From a checkpoint of a small CTC audio transcriber: batches of 512.
Rows from block 6, named by matrix and row number. Rows with one number belong to one channel. Each number is 128 + 32 x the weight over the matrix's rms, rounded and kept within 0 to 255. All counts start at 0. Numbers have three digits each.
# convs0: first width-5 conv (model.blocks.6.convs.0.weight, 144x144x5), inputs 126-143, a 5 kernel for each
# convs1: second width-5 conv (model.blocks.6.convs.1.weight, 144x144x5, transposed), outputs 126-143, a 5 kernel for each
convs0.3:153081100103101158114100085097124164134108085153153139191158123109134192156069126126105108151112114152149130145176130102109164137108090084105123144128082147159109127168138123143134021080114127140097146181141167129084081107178090120088116123152126151116120156079063066075
convs1.3:106058105123163137131133140106150138116122130190145128176143137133131155105166142179177152142120156174129104096116128143153116156173084204215171157130136135119116129163181151081078053127118145132106120138124134161117128175161150138138152164176120131153112068097173185134
convs0.4:108129099101149140105136097105089084156212177111126101135182114127114100069176149105142128155106144119087092100122128189082063128121113099171148095152146106081085118096064100091103142155123094194148220134114106141158114111083176127092117052117096098132137146098126102147
convs1.4:173146141135110185137147106157144167153096077132114174176123022079090179163092163155120128119101089121096059084160200175077163169116087163203091047109117109139155072121124153149160141138113118111131126144100079083159137099097164186164104124118107062092135101089120161150
convs0.5:145141090108134120105087089180070157127124121031061114163159113114143134115114102152185137140112079085132134145106116107161133079099125128137147159175180107133145139030067026011181178173156186142090152141099144132142140127160121143123079153134104090098134009146137136104
convs1.5:105087054090110115091106144134132144101146129132138131137157133116089167141118101083126121082127132161091109096146139133104148215165040153112078153131143098101121082031159189184197080103095105153101093156170159116145135137138136154142140116140149149126081128102091192201
convs0.6:214092124143150153083114063145130068093163213121073056094144107194152122129132190150096107141130158115131172162143120142156115109132156077168230151124128124128085096135147149099190120081137124113137127130109139100056086104152141137173153131102109081134117121158150142082
convs1.6:121105106134139091137174183144127122107123132135097110132135142136152150115116126113132079142159136086070129140158160054099131138138097114094119133083122111124108085132083118134124146156172139176120144150136133162158147109171171133086115120062077167116079130168172122096
convs0.7:156161188160168112138142128178107170178094094115120119081115082100130113132125108214215103094117082129138137129132146155073133125154119143132160163090054143130110105116106104127110121155152153120124166115103077128111137126141137173157119166101105118100116110153172172117
convs1.7:076126134141091112137137127143104128134122173134173132146163152107184178186138106200156128149157222135154125142090135171123130182146080137173177142102125133142118093084067132156187148145143156086111102115142155080113131141178115114073121117191152115108091069124182115090
convs0.8:106104092122085113077120120152132103155100086154142103122127102084130101110137139114097118116122120141143120108097101079118086094093095106160150172135191175142133152130086153201099132127147128125217249127093181105080067104127146123081082129107143155114134106145160117193
convs1.8:080130135123127142112081108149136135128120119149122144155089162150119084139113112148141126132143127129151169117084112113123096091086102197136095135187105130141142106126108140174108114068095119086209180205172094158161151129103142163156140134073137164150085103058140184150
convs0.9:137100082193122113134110090074117136100097098130095211250162168106129200167158090108130169074109161137114089118127140101168154099105102131087127116183112098087087077125144142168121156197115091115103128106136157136126149167107096103105078078108130103057109151147143133102
convs1.9:151114142135129142101077088071185144155097088172067027086246148118102138128147148110136122118138178235188136182127099138120063116118062142113165126143126143156117103159117127178134140134109138125185217144140110074070111169129144061100097090115125094166087122153135122109
convs0.10:079086127174147100157255096070132000083168152139174116064101162154130170144131147092075102091055134192192125177095154149131126125131102161140133164149102114177172089147134162148140133115128149197098105131138142119163099087175138150132008124144187152109135150130087122162
convs1.10:143157172129095150212121116111092197182159161144164126111149149174124131159094146128111118141100082083127131095132173136146139104142103167141111103174084113109112089139163141139115089123239177138091166180169124120121090109104157167107156149165107141084092127121152131137
convs0.11:168114122133187123108071139126104129153144133117104136126124088127210121132125135172177166097154172083090096085121132167130170156189127116144096139163154159133126115103074084098126102102113114125096102097172136144150140115102080113165156145133102132140104102111108074071
convs1.11:180167118148134097090128124120105142154123139165148087136184098136242147089138157164113105091133101094112190112103166098155140139087098100169220137128090116149142074123109104078115187219173115134071113133153106094083122157161092102113165179112147137159156145161148102085
convs0.12:125088095177185103122099073072161159091111178103105114114117128091111114131167147136190180175114158135114184145150192170144073123147151155144173138127178131145101052125096099105136161137167160095136143143158112145088123132122114149067057119089159122105125119148160166126
convs1.12:118121148135114113077109117106101135129133111174171136132142177111077078105038156132124067116166191129081119085101133141176150105069080150200197123151074083104156195151123098125129162107106094147124072126138080123124134153156143141136145153109141162105136132116121131113
convs0.13:151098143154085130069078129130058040180161063144131184174161104091190092123123125142098084096112151145136114104190127103100080150147129124112097094127056147179085099158107123172146084128147126095117094127116172105130174118120186045000138150117129107124125167112131148153
convs1.13:203168137098100101100040052119039050193168114145179109078098083060077150116043100165032061169129068068105101136110093139162144150107071096180135141114171152107124142155163122122147078133144173137133106074057133069109204145163067057076082125026156149137102142140155113147
convs0.14:134145150182156144133131125141138122180155134077095085115079116153154143099092081148174134139180121087133125168117168104085082061073143109133200183111117124140147141098148131164110106135132163125099105093136121167180093086116173159164115131129140125133155128143179188172
convs1.14:150082108121121154129116085111181151180170156130125117109153112140107140136182179170118111149136123125149093106139116150134128121125135112136169167129068106138155164121149115143119117095095157177119113130142117163136129135134119146125117103127163164168132144161181132121
convs0.15:137158124105114090079087192114152094108139152144166119124154062065112136067138131134103128137129151110079130128084101115143111122146137132118184182114158143149109119118172118125177128097115097121195165131104089145152159174101172151119166155117101173095149096130148117129
convs1.15:103128163158188114106121139168178151126122134093150160164127101110162157132165141191183120092090098135147142141111085073117120082112085145089078083115145134124148146102098126143158151166128127128132138154097102131117157134115110124097113122167130069125079118116129141130
convs0.16:146115084099117061137170128147078073084095130110137166119142071191097113127114085110146088141194112132171113101152146121108103104155141111120117140091106109101141126157131126133160149094058069065110129126093104114171085113119092084124083007126135174157135138139160137161
convs1.16:080106094099148068110091095122078129131169162080098132147153142144108175174146151149165117094125126091098136115119147090154103128127138130118137160121121167127096068084148170153146188167137133185139186187154128140127099136118180148112098125125146143145138135146123125144
convs0.17:128081146082138052152166135116115115103110132104142164137126079066144073117144136129133143123129123136141113124176090106149137152151160171147103093064121243160083117121125137123126114107109095119127198187136146125142169119156157193131065132150182144103123168167146154105
convs1.17:116195197164130150199182167110145105129142143116178159109138153156173150137145115140101106115107111109081125153075090113174103161151165047160130104131127191149179182143159140095145079104096102103101179196106159116119135110090105151172127097107100128109160105117151199147
convs0.18:156151103132110108122109139115169128097101101098099129085145055150089061115149116099111091111191140135113145117105112130126057122118147087112118140145089113119141186207126109098135152147110105107149169120065087146187084112094078092138110134149110134123108105188165081094
convs1.18:140117089124103105118098114111170121078089127089125183144111128144106103105064112180164142164152104065109110138159124141146151169130148145071076128113135141142162105159148143120141145151094128124147146092134145201166107176207118151088150140112109121127149123141150132137
convs0.19:149103148141150115117109149179155184192099083104123116128101136155101128107124147135147123156169141136157152118098103105150119086049085168136094098089156150130123147166172116097095102113081114182174131144135092133108099096106108123143123097159156104115155111074118173156
convs1.19:167153137168184098115130133137131104108101132160131119111106127125224136126129161121159120140133136116108128153090147115135159141107127111136182121069129105140153130111096094146149101119155206240121112122120171147126189176167075139142171130088131167136085130126173102112
convs0.20:122126138157102170120077092132102183080117125227133126131130150159092077140165134127101114121119157153113129109113077134098118147154090094121187043094117080151158105095064129063054122105138071131131180126155180156120089192143142089175206089173112081110122086086190081076
convs1.20:183154105137161123111120122114135142127118148126153131113062067131090111140099161141113174116095125150145091100124094187156123118156225129161167119157108150166131154111090098116170143118174211142211131120192179089098112029089129080094139133133142137153148124098103118130
convs0.21:163143084098153219182094066156128118134182161128151161128122163154090109101116115138131130108131146165161088114128143165135114111125124135148172137090155129062121161125138096119129078086124139164118127081077109134087061100101133130174137109114087096117104108136154148147
convs1.21:125099099132189140119112092109125117148151143118172101110111131125124182156126184142144124154154163148112147159174140089105119150137125131104128148186122097146140093094136133135100133127106102078072090115126118115131154100100144122144095142157105135138103091134160152170
convs0.22:102106126134111093134127093179117037074126120118140144078087123183118096143141111110088050128177186140154174178149123118110091110118155085109112159146136121119107119097146068091158129149112114104111154182129127123198126120114134163156143083094118086097097109064094101178
convs1.22:069121159126157086146126119148159120090098106132144113151088131167156143111137121103090108091087103087098145135153114099090117121095126087088121202140117093123161098173157108154090117095142158182132184189123095158147114158109141152137134168126114131160176084115147165164
convs0.23:109152143113119130154157153110111080084139131127140093127120105134123121117161156090103124142164115143127144138085128114145102101116077106127183181127120158124144093101154194107063171142075098117068150147084128092156109161112113150064080088169131115136118160090088120071
convs1.23:108133142187198179131107084088182154133106099123161134151202137153139116097132140157116104111111169154137155162104141103091127158162105206181121122104149117124128047138131144127140138133132101137083100114049083120128170196165105148184163135034124182148114167166130082114
convs0.24:173135146155130067113160178129089171150079161135097115120121142110195160052162109192121119077048123132126173125123137163131167081111138123074083107090103074130089092109155128083100176131184132135121102131147096132081111155105143213152091114155115094125183098112130116166
convs1.24:144081077079093123156185158133085162151134144088121128165166130184161157156072049157196108114052130131120126079087115168146103127090092127096163101094090148094081080152143075153158157155126159137081110142165140133158102141140155088115084069103129096105111143087123117105
convs0.25:037139222145150222215114139092116132141108092158132121094112134109111170172083073098095122095143135122104166124153138131084078102092075104131144122134166143132110085154120162150073152098116181124081095160139124129127106091111103109070121185150112120117059090121181147145
convs1.25:139073141145162113095120146112156167153151122156147123104145143180203208143117147155141124131144150133140107124117115157081072137133105137096130162137097139130140127143126147141127178186156179172143142062089102128139133162121140118140131088103093110183166173072057103063
convs0.26:101103133159099177052082090100122117092151117082093155144145164119120109107088123126142115144057102112150069115124081084155192194112109218127073118117141048135148142088092112124152097084127153126092133075103123132109111169126138147105089061186146131111159151142088083139
convs1.26:116071108109125114115105152110156155101071061111099103124114134126140136130198133107080125115146150127109148142147138163223164115067083069135132156094128171231172163119120126110128130119141134172151129104120100089150167145115134119136099094197142117105123117125093124122
convs0.27:174105078150168045181206094088058075137125112085137131157138159176179154091145149072111101107077076109112079126133130076092089083093131103136134145148101140121146129144154051095180092141121148172125106103137165092095129143106104172133114137153173181141089141165143165164
convs1.27:151128122098116161136142216187098113119143184156145098157106140100137174130133129154168131119070048082044134160138163197082143149116175109136116157128092134091092123170137105089089137159143132185129116138126130089088095123149159116127081097102059117123150092152180163127
convs0.28:148252050126127255056096202092068175148145127119077186168062106107188137137144154128084068078134081105110149166162102094117097096118137157077111110124161088060112100150163165119081131121105135181142125073163162080150142111096033067084083091190128109102167153165166183114
convs1.28:122078130163108123123173255209077119142095083108124145156175104128163143163112107119175125072117171158147121123128148127139091142119112162140133148143132103111137074121147147133116103139149125148131129105128101134168140135128126093127116098117119101119122118097110141122
convs0.29:126112089150176132146151162048130172065104150167130155130117135139068063180123127118126173109148103085101105143138118187098167117093135096139127140133161159144097120158134117098114158135126111148123092094087159138122147125121125134170159114113139163174173152194125140125
convs1.29:142120108143141075080149174171123103082066140139180127149114106133079055064159146178133134116132101070084120119107136231094084105100139159143067054120127076132181152093157166140103183178150137166158150181173152109153188169173113130129155131157157147142110166136101145109
convs0.30:099122130124114109175137107121183235117139118171103071098140081105087125132162224152140165161140137157095121122110113113072112143131135140162147115116210094071103123122177137119103086118137110036089097141163139114160178163154175159099133122084130115084098096161131111099
convs1.30:114138180154203155124135139128141149141157134054086105150148151123132099102140138118133190131170119112183158123172141091139103068177159118126162166102145120105108094167103076163119117165157089040208145186153143128169160105124109133119127103106146190210179178113048090175
convs0.31:100093158169130111133112149131133190135084131108117143083123133106105157141169123131098123127133120145149157148122105150166179101154144151135046123135133166113103107099044097133194096146113089125081104138110194103121094147139098128151153122108108116147116089167091116142
convs1.31:090126122170146112136139108085122113100119144117186158124141109128113101046098133123104156176127117158149112087114109136115112120121154157135148150138192193140097106095168117164143143150150096073109134106092124105154134157120122125123154157119109103150078058008100123155
convs0.32:123146131090073050080076124094103138160123064112154121100132144069137115094157116135131106109134109121154117096118125093135078108123115104078133122135103130149183162140132088119127098119121155150083099131089121161186125096134189167166148129060094204119114142136113146103
convs1.32:109117154107114117096135157128144139184166136137094147128128104037065152124135141135110145149117128112152125132125147205168133079064153172120111147096128136149114142105102129126095160069115126103083103119124146176145138147060129090129100067162090097141110092122146160166
convs0.33:146088122136138255255246157136111097076065141129115091131159164141159090124144095128135111102127109122121158085123120117148143120094125161088098085099132119087157106121078101134116234162082070066129116090163183149116145115110053101134149114077099090114126177102136128128
convs1.33:182117080123136026035000000069088114139161194117163096104207104137188154159107145141096115149115094110129091105118062120134141151124101112098119141051147146150173095046126120085095169162143156069132099185131097169154131132165167111138175136144136104136093069086134134134
convs0.34:183124166126125158149145149176135106081141215117164174175088132090120142102158165134107115134161101102176141128110121145146152124131165123079087095113054089066084131157132133119133162135099082057134161134110109188208113115111081107112111009122127131119130174077094108120
convs1.34:169154098138250088145130111124054075102112045114089123170111097164137147165135132165127136207177115071072116132121147141085101104116156110173152148194076109113102119112127120133146128112067085075178194106067081137164128122175125131093077155105119105127202123118118107124
convs0.35:176182136154132163170097099184109121139110127139128109091164148134133110136161151144107074119132171211199126123103107144118127127113107130186147080108146140150117078062123132068079147194136092106130129117095140137104125113144068098133116073171104106107142018111097049123
convs1.35:086117099109135223116088129186168118105127090120161133104120169164152114133142148095072129119134130151176089104138219166108050102121209172170136108131157082116155163120129105145141176169121142087158133099113149200206119100059096109144213184165171072102172165150139111143
convs0.36:083130121132162130113122128119117159196135118128152148117073104140125118118112098099080124116119110108128142138128129168102116136155115125118167151111098091100092138129178165164134088089126122118144102116120117094108099109119123127174173121152110125122105115064145181139
convs1.36:092108138167176157136138189144207112157178157157104092105135110105125118137175142122065102084120120123144190193133048082163134133145164103162192165180096150130125169083127117108104161132186217206182170160152180132083124122124107080101110138103099115204188109085081157159
convs0.37:196206117191155097122103093111150151124105192103099127109111192134104064074211131173157131111085156104178175163158150124116139149094126150151118142148079075165103188152107115138085111099121116136088159125099130150114243149160121171148072117120144121092080129096070090141
convs1.37:146191158099109126163127123131112126110117153118131152142129130152142107115175184110118116153162136149158145084148120151119124066127125100110110148191164158153157122086143129150136105098131107074055162209191218154082119162162179172085095126128173134138175154143182188175
convs0.38:131125147105108069120139145150143148150106070106170144080064159135100149110163155145135155124120148106121084083113138133125155130134156190193108130120119107121141162073098121118084103109072108083214220162130122149169100100094103125145074097156188139115105135218116068112
convs1.38:140147155144185113084095090074119052133145152125095064081054117093132151144155085125150105237165144116135133130122124154168177153121140086032141198127102116097108116087119136154119130108144172111180125089097088104161112166172135140143138126107111116113172140090090098124
convs0.39:143143139134156117122109123137103113180158106129074112124121128169155152146122140136169107119155104095114118132107156128080126158126073118138134092154097107128139102158131105132118103130142169199155067129110177121141081137152178203170095064099155123106132193103092131132
convs1.39:146140115129086119132152087096059131090113101103149116096120082149151181152107095142154139148136166171155033112146101127158127168165105132144104100140136107112139079162130093127119070125111100153086158165139117128130065097130170121138099069087062128112125145143114118086
convs0.40:150156132096079143121123109085117091074151168142107081162116097178165127095106113104104131114163161188160179146131099089122121034086151133159133123131108136175059059101186138068172130138133133128100112131149091080170142082109133132089185216104132156123118074184069135157
convs1.40:074091166149129124131137128113110116133116127117159132128116100061101164119137113105122165155161151101092123099033120098117102074081170120102143138104143129079119168117071065155157103137119107118137166166184186104151157106093112043083142116081137114155147182143135110138
convs0.41:085161053159171132115091154184128069068083120173155085132123122120153081171126130083095143131127116103102165162117141138167133164104149106091188143126134086126112101130106179127105140084115134127179125087175121177113146180108088000100163096131131158162175138096111194135
convs1.41:083146153159118129098128169156124157092106099093137163160137094147143143121093140177148066082150158171178130131198138150112157203130099120166087061137103120097098090111077097131170023113092144123121146121129118060033082162141177083131134153121134123158138118157179138153
convs0.42:115186136134117120164147104159082114143137169106152123137135124074134145145181167128139140056083144164149097066131196115114114131084094103138106110114126081060101131110047241139090112131112112212115074080140187114109036152198123114095156150127146146143183084189182105119
convs1.42:169153126185159141122156177161110152147132094090089109108143121151153133135129127133178192086113099138139058117138161175158110120099140109155138089092147152185162173150099077120168118061096130130107114087153111161131110084137123133149157157149169131063088145170131126178
convs0.43:104149123125139090132158111133120169098085111139147154075114144123076118136132102127157139139082081162141137108130175141155142127131138183201137135121107122180123084100060133163124160167162101133099061103170147074073087140115150130107145169157124135138157160126159095108
convs1.43:123171114112137135141124146140145113074096111137151206140100110130152161140110105093074148158119127144086106125130169113113104129152100129056075155152194134086120157146100155135137154167125097104168125111170142143114152203181109152142117111090128133165155157121111150180
convs0.44:098110045176150170135088077090087141132116152092208159093086104088134106103112136155128129116146106108103129171102149132181141088108107154142161154182175149035145146167166108098083101127139167176138128120138192134146145140112107074158179178130117185140093141137087090138
convs1.44:176162069149171154148164160127119121114127103135130148103107108130103121153162145085090118028096128130097158121125139145178096087088134110116143126101118116138080109150141169147120134070116213202126144174205151158166074134160154106111161083183153118121134159098081113082
convs0.45:134125102137113126105146158121149154141162119147154165136085128124065058141137095111162091119089128135122143103078083128105077114156169117094084152212130127156155154134160130126230146125139177153175151100091139160065063121120136134117177181118164145125093039020035184152
convs1.45:090155185139095114106111141104132095171196127141129130106141222148105155117099127062122188152188190171143145169150153166072110166138161161134104154152172154130101120131093100149174139125116113097169183130093096179164152153133155083114127116084134119119063105077033076121
convs0.46:093106116162123199123099123082098129119121128139167099124105112100087143131138129107119139147180193197135088121171124112093060092099125118088163132114199150145091066156213175087179058094132161128149108090127127109127155129083129129137076055113119159168188255160113129125
convs1.46:136108108068118115121122153131076117132154112171150155122138101153170165088120142147116147094090067066111210145120162150128166212237210164111122166131119106107166189112166231199130143127118104101146169194134151135170160148147096164140110114084159184167101109135193187097
convs0.47:132091126139194137094090105126112114106134085161163124156172098123104124087074092112115184114120104121147123119118101118138100096148112099121112134090124120149094101084109131133104123120160142104170168142165174105132121087148095104127112097110062104130087082148148127101
convs1.47:132105113134157097132131114095129116131120108148135118100076156109091152123136108156044016049081116116147147126092140155108165169130059129167146159136155110086128146124129136179172207094139129159077163132154120050100150115144133110105113123167110089112167132122129193184
convs0.48:134159103124132139146153143114165141112153102169154153157181086088146131173078157129094155163138150131133108138126162106056106131146170106178145157116119055088144146123126154140093163163149121142101107093121142116070109099119095085139134088087157092114144108136176154082
convs1.48:089132115163130130128135156159159144122112134084129082084127140153177161089152126121157154071087156132102128112064100165065117127145167055060138133102147155139143173095116124104118127165147136156074108099086083224116129142140185114112131091190169089108126105134093093081
convs0.49:075125114093124129091092099101148137103117116124118179209165118133144115138120112110130153125144152133162091159148108136066068087097157107138178100101106173153109126109103103094094088117200189190156139118119108100141144082084063139126119140114205142131092137125091088086
convs1.49:139098166163141087103139126119095111135168124181203127115175182116119122175147194159130151124111133156160111091133110105150144126115110163123128135155154191114095136129107080126137059089108116127131134119113093183195149125133144142153152116114092071076176137129098073060
convs0.50:141132095108089117102108122206091076107126147112149163127064101117125109123165114119131092196134065136123138117093128142141169145103093095110080116195120085104186176125083146103067163122107142116150123137106084128131096158113091108103124160165130134140124093106114060041
convs1.50:101156130056108128163146150136129131087099120088105099053147133142134140176093120151134132069114129149115094154137133141092071079053112127133101180127160147080074086180140149109074095117105080126088150157125105168148155125102128176107083081162111081111174174215179181132
convs0.51:118127125114125152123121118173145157124082078161162103147113109064154099075147116121142120111125118055092114152118087065132133144149143174150140073081078073126128070102102131103065095100119075073151148134119182079063111065083082066071105067131116083158198101158134143138
convs1.51:203123129122161102110135134105136136146130105150152111104107122074056099120134097128164186099091104186165102138126140138128128162154178159107062133108129139149153159116096121119113078066095117143134140097118178157128132130099139139155147103161126143112124099130158135148
convs0.52:158172134122126154047116151118120111158116129121113104163194128150185109146189187115086112191143096120135104143123116083096105138148137069101146103130151103100127120110139159144199178121100094110184147112131134119161127108111122101089096063156106103106084152186177120171
convs1.52:105116108118152151093092155138112124121178175105123170182151109153131132127084103110188178186186052135197110107087108082145154109117141193163119127172152172147141117146148112153137183184154095099156110112083108122139143096110135127133126142164081109147177147110123128182
convs0.53:178139135127143099117154125114121109099110154198177121130103065153180160141202168126145182120129178132097123128140131145141135176165170085104171183116096122124153158103141155179116168140109119113137081122137107107103145118093181094119147114136124104081094099074138158140
convs1.53:090069087174111108092104151163186139132128154111118134108057174122149110096058113134106158173157155144159185143122128098129140097109123110105123105150142118136118121119146157120141166180115132190101109119119131099161156080114135115148159101139136074087083083141124126140
convs0.54:124129174141168108125113079095078097140137146128107091118154097108133096108219149114129130142148154181174125154130121118110084110166112100097111134101098136142108117120138179149151123159116121099096118107125117096128139139175073097136152103125161154140128072105111129136
convs1.54:164127139128110163155118111117150136146130147169194170124076119128092109090094107140133126120121118116115089112134141150096078087113101108144158162128135127126104075142179159136164157108077085119158130103120127151162158149118140126133148159134144146128126136144153135103
convs0.55:131147134165181150137103106095189183123091065132136101095085065083121147149139162122167188109069135170198138120101102061123114136154104149101105114073147126101074153082076112112090132107123110129139139181124147103153127159180104143128118180113129137161133111065077118120
convs1.55:152102101100179140125145132157070105156127148161116107120067165148088090113162127170159087091112118154184160126125124081095119153153158134124134173088138107081093147144141092071137143163131168186146167118119127166144102147157091136110083077122096126150082150132148111095
convs0.56:197149153081142115093136139115120141109107075110140151153173110115157128107128156176124104095168177087096156144144130129110105124154103136086140138116111126161191150170148073108169102095099128102142134118101106145130173109094123109116151132128201187090065121134136181115
convs1.56:140124090109136128145141134119144151162185096123094127150204144138084064118115147128116128104146150152127128089114167149133119179192150160075080092076154177166082058138185173092047172148155117108063106100114123141153151189139092105137141128095168150136128123112129149140
convs0.57:034075118179137089097170186101088066138086066115137112136127116145154135114135126066087117134149133059104132099113157136111134188126110128102147172167086101168169098109113155169091132138136127133170147152097086110135161118149168076101108099133146137131145130095161122056
convs1.57:138084100138159172183188153120126158081060098217166112141153098152177144109133070109141152124180132135111159156165183192100106130160118064139112069103103105103106040136147138139114151138139163076138132162119100141070143167108117110096166134132115158124105129139158150093
convs0.58:209140128105075174122113120109183183124107082190159120140113135162116179180167157136181155080193143131120145125135140135140129107090072095104115151167155105076081062120114174117111077103126134179134089079126122130077108111122145075100155157155118092097178081126187125118
convs1.58:108097147135100137155163131097117105126154192131175137121088169153099093156143165150160182148144143087156106120116143132159125137180120060107106132119178113099084128129149154155138158128194158165117104121155161159138122124133173147088103080161129115113100139144119143142
convs0.59:205157123096120148072077068063141178101136159095161139143138088124067118106058127151100125091105116143162077141169066090123125116143145094142147147125125176163129107138090172115161108063152151128118126094117121097130119108135081110217091113105124110124133092112119128157
convs1.59:156163095174099096088080102114091101139135130174147104084168146141118131130130168114099102102073099125098071095110144180184130096109097107092125134088087161186142110072134154150180113077036091104090064150155106125144157111147152165078081091129121107147090138162163146158
convs0.60:110089157092158137121120129091083120138177114122136132171136138102091221069096083135107127141138131169070154133128123173149208115201152065131164121122128139161118116105099136123103143135182114104114128107123105167118089089059110152127001067081093097145121072094100087112
convs1.60:177116158131123073088120126128159167134142161166176134115135122185165139131157127110122154138117099108147156154123117128127147129116088110162149145135129087157154192116087084167152128101120143109097106123091099119105173141077116102121112104130090124110117133178170152179
convs0.61:134123116106153154098095098102087086083125152120100091135142076134174107072152096118110114115162140111111080148170153091095130146124092063094141128142102133139093071142088121143185091145159088087124088078141108111133124125113119093085071094108100149157146120113112122150
convs1.61:128125116180118101138126116132109110113093093080099135130130103142156134173169116145162110110112117088144105162175128157065080101162135134208168165134117131166185102101144141133129125131104062130150156154124144164137124133131160165114134130130141098139141099084118137143
convs0.62:181157134122159085144173124132124128172151131097079078138205140125166169162107106124175182102111098120096131096069153135149127146156127143093121103099167128123120123126133100086121094114110118121108142113108107104141092147143220135107087139119119106114074070101137122109
convs1.62:089091162166136080114189144092118142140151134143130133111171108150126164194211193124172142113120121141120140147163179200129104159149171097174144081079166139210164114098192157149132148091108091123145166178159145144171185087107113125126121134104118141116145143133130137137
convs0.63:126122114108147114119121108081061125197147146094147125150167108094086079106113119142153179165166091121108099109114123153067124124152166107140164145113043106136065051092086139112093129126129109099126174140118119116183171078090222145127083149135158132107144182136116144150
convs1.63:135121072105131080111109080112135131126105100211173157145139127142135113141090153131144157132126127117106102127103076110127136096095146058097096111135085146116117176118126166168147160157184141138092130181128110094143140133117130142148113094071076108118108114095101119123
convs0.64:119142148126144115135154125097148135117126197093112178154138093149144118150111180154079089122141132109161136102094091187132109168176196118151140107125110091113107119117175153124120156140160122155126141112123138096065135147091098112117102065163138098124120154119116113109
convs1.64:132108107116136095155160140124169161164126099124128111135132133139151137173107132133109118137110093144162097149114127146075105155144087152144104112162102130125122100126135137066102142084118137110079097123169166131092125175130129142163173174137139142118159109135160112050
convs0.65:102134135119159131125159175108126194108078110117119151101115100129074076130144156148096081149135114097128119156243187135162132166095134135107139149097107147137143162118110116144140087140116093113142145148128163093114163152115096108152106148118106122118106108087100086077
convs1.65:142144084170148125142116072111127125140132144105102077098073138151187164157112142114130144111112105100098103083071109076138125080114145072079130109049156130071112096091141159170156185177150119133096147227164118105066103127097127175096081103128174186157189156145155143146
convs0.66:153119118136123114154139141186108098070131195158113093091157154149174157105186155162125115122086147167110142108116069088083098130135131153092096143169143161110123129163152118171239149083074074084126113144163164111072068119149044100105149150101132169172167107091150175193
convs1.66:134149111116116099119098129145088113084104086128116104129139170124117132159142119158150041166110159146109105126095117173159148099100186140098125106129138207183163090214185167129122154115049119151120106081109144175156163157125137148195158098148139133114139146184152117110
convs0.67:055043074072086039072073071073061111161119076083114150093056159105100125118121114149151150204124099082137114171144118162153202153100145126116079155158078105125102113118171147118150150102103099109155160139151197144112101090122103148167133093125123114162199139099125156143
convs1.67:147115094093101133078100121158120154176105119120138131097087159121116110122057086168164127087078105152088163119154100130122172145158124069132134107126131151113149123043132117116142126156162144168086095135085096065144130122065162153150157141173147156142184125128124095111
convs0.68:119172104109167149119075131147166114136126132159145071114126133151090121135095110117146132105143177192176109133153131073139146133114129117166161115158152080158195097209180141147129141148123108076157196125069128125130131147103112126161099079123126186175153137113079125195
convs1.68:176143124122109195163146152120172124095131123083123128084077119089121105086115097154094090132138123095098122084107109103103097138139162116111140134106112170190143167143167141145165115095129166122052043063118113134091066075126118105133172134141141120152174130146159122117
convs0.69:162164140118136121143165105130141147157132115144152105121128141080072118121101156145135106078077120138140136101088110148118096092112121130078114099145117091088158143127077103155131094118143155171112138149112078073147143125123082136202229128155087151165067140129139191151
convs1.69:120177126132181179148106067104121165105071114171140126132121085140183176113055108118104104103130150147128181122121124123161134130139095071114181118094151106134158115144172126133136098111171165147101104122060097152186201171111104068063101154088118132173118129162185111130
convs0.70:145156135113109085129105141132040109076077118142115132108164161122110096181165098087075096173145156125134126075088111143116088108170192142145086145137075115127154100211126103151208106099089146105189143192137178143132101101152121167092128132152126147153119127152121119098
convs1.70:129088171132115161114148115104137162151159153120078132165179131172150118151167199187170191140147087112122135104134110115152132137117120119086051111127090035099116099151112124138131129154163130110060100108138100131141105141160179135161122134105121150152098128110089107127
convs0.71:169173146117158116124118110114107122141112126132143135121153107099111126110090073078136128086123136135107160133126209196135121142122058119084126142180153140121105136045054117232067058090087123159140117115097117137139160191136078064096119137081130097120164126125210174101
convs1.71:079147119105128092110131135157118084109116093059064103123147108133120121134182159145142183098121176141137096097087107123193149126122107193217178127149088129124105116109140071121127102098171130072104123138083136154106143168123132155124145151203194174103116122175167101123
convs0.72:102104144133131071085115139155132108126100098161142164139110132143147128177133063163138133059122127103115095122157069121097198113092132126100176158088099176167075131109132127093150080053145138138150040068123153098092157122087131059047146112116146122153165108113128128137
convs1.72:177154129079067124096135118114134113148133100151126145135124143115173108141095127137065164162125173148082117142113193165209154149080119136131147141132155161144082118129107104155132149196150116143105142106117101089047127120146119101085057089112093114097099134124150133100
convs0.73:077105164158156067106171166105119151212174173137197144166131140161129102125116126145129120082078119114107109129096076117097148105140086148137133137143095155082116133146127202135112099118137117142169145127145122138144131135114124143142136115126112112115130133126144142118
convs1.73:109075081189149174122098077130136191170173178208112075123147097128151181156082110163076127113109109121182122153159212168115114120172098069156161089111131133090072137094120161150131139100124149095105122123178119100123050049107149125073087137180181106151069154166131120118
convs0.74:141043137145142121106088136139126103116113176192189122123055130109111105127079146164177106132138129098066132128123158128126124142135069160123093130202210088064103182115139094124110101113141120135160192148117143109093137109103140130103158141117126124117128141077129094088
convs1.74:085091119110122143123119115115199116122123104106155121117084096113162141126116115178143140158145152126125130134102111074077092070099076125157138115087176148133207176130166153105149103082111138161145133113157085126128115138149093102074130131189126170137098093140168146129
convs0.75:124073209188154088063070141154073137092144139131148169091120162129145091134088113135143144134144140118123053107179104095105171112102097150135074107119152104097134089138123168108154137094137116147110126101095101135146206118153201151175129043127080102170175162098071113137
convs1.75:092104087128151163087128159118109121117136138203113087094117059120162182173187119123179139091083047089073126120120112107121210136116108171157121114103118127135186149153158114145107031117180180130139167061117129133165172127123077103092133114154187128151117132121130110123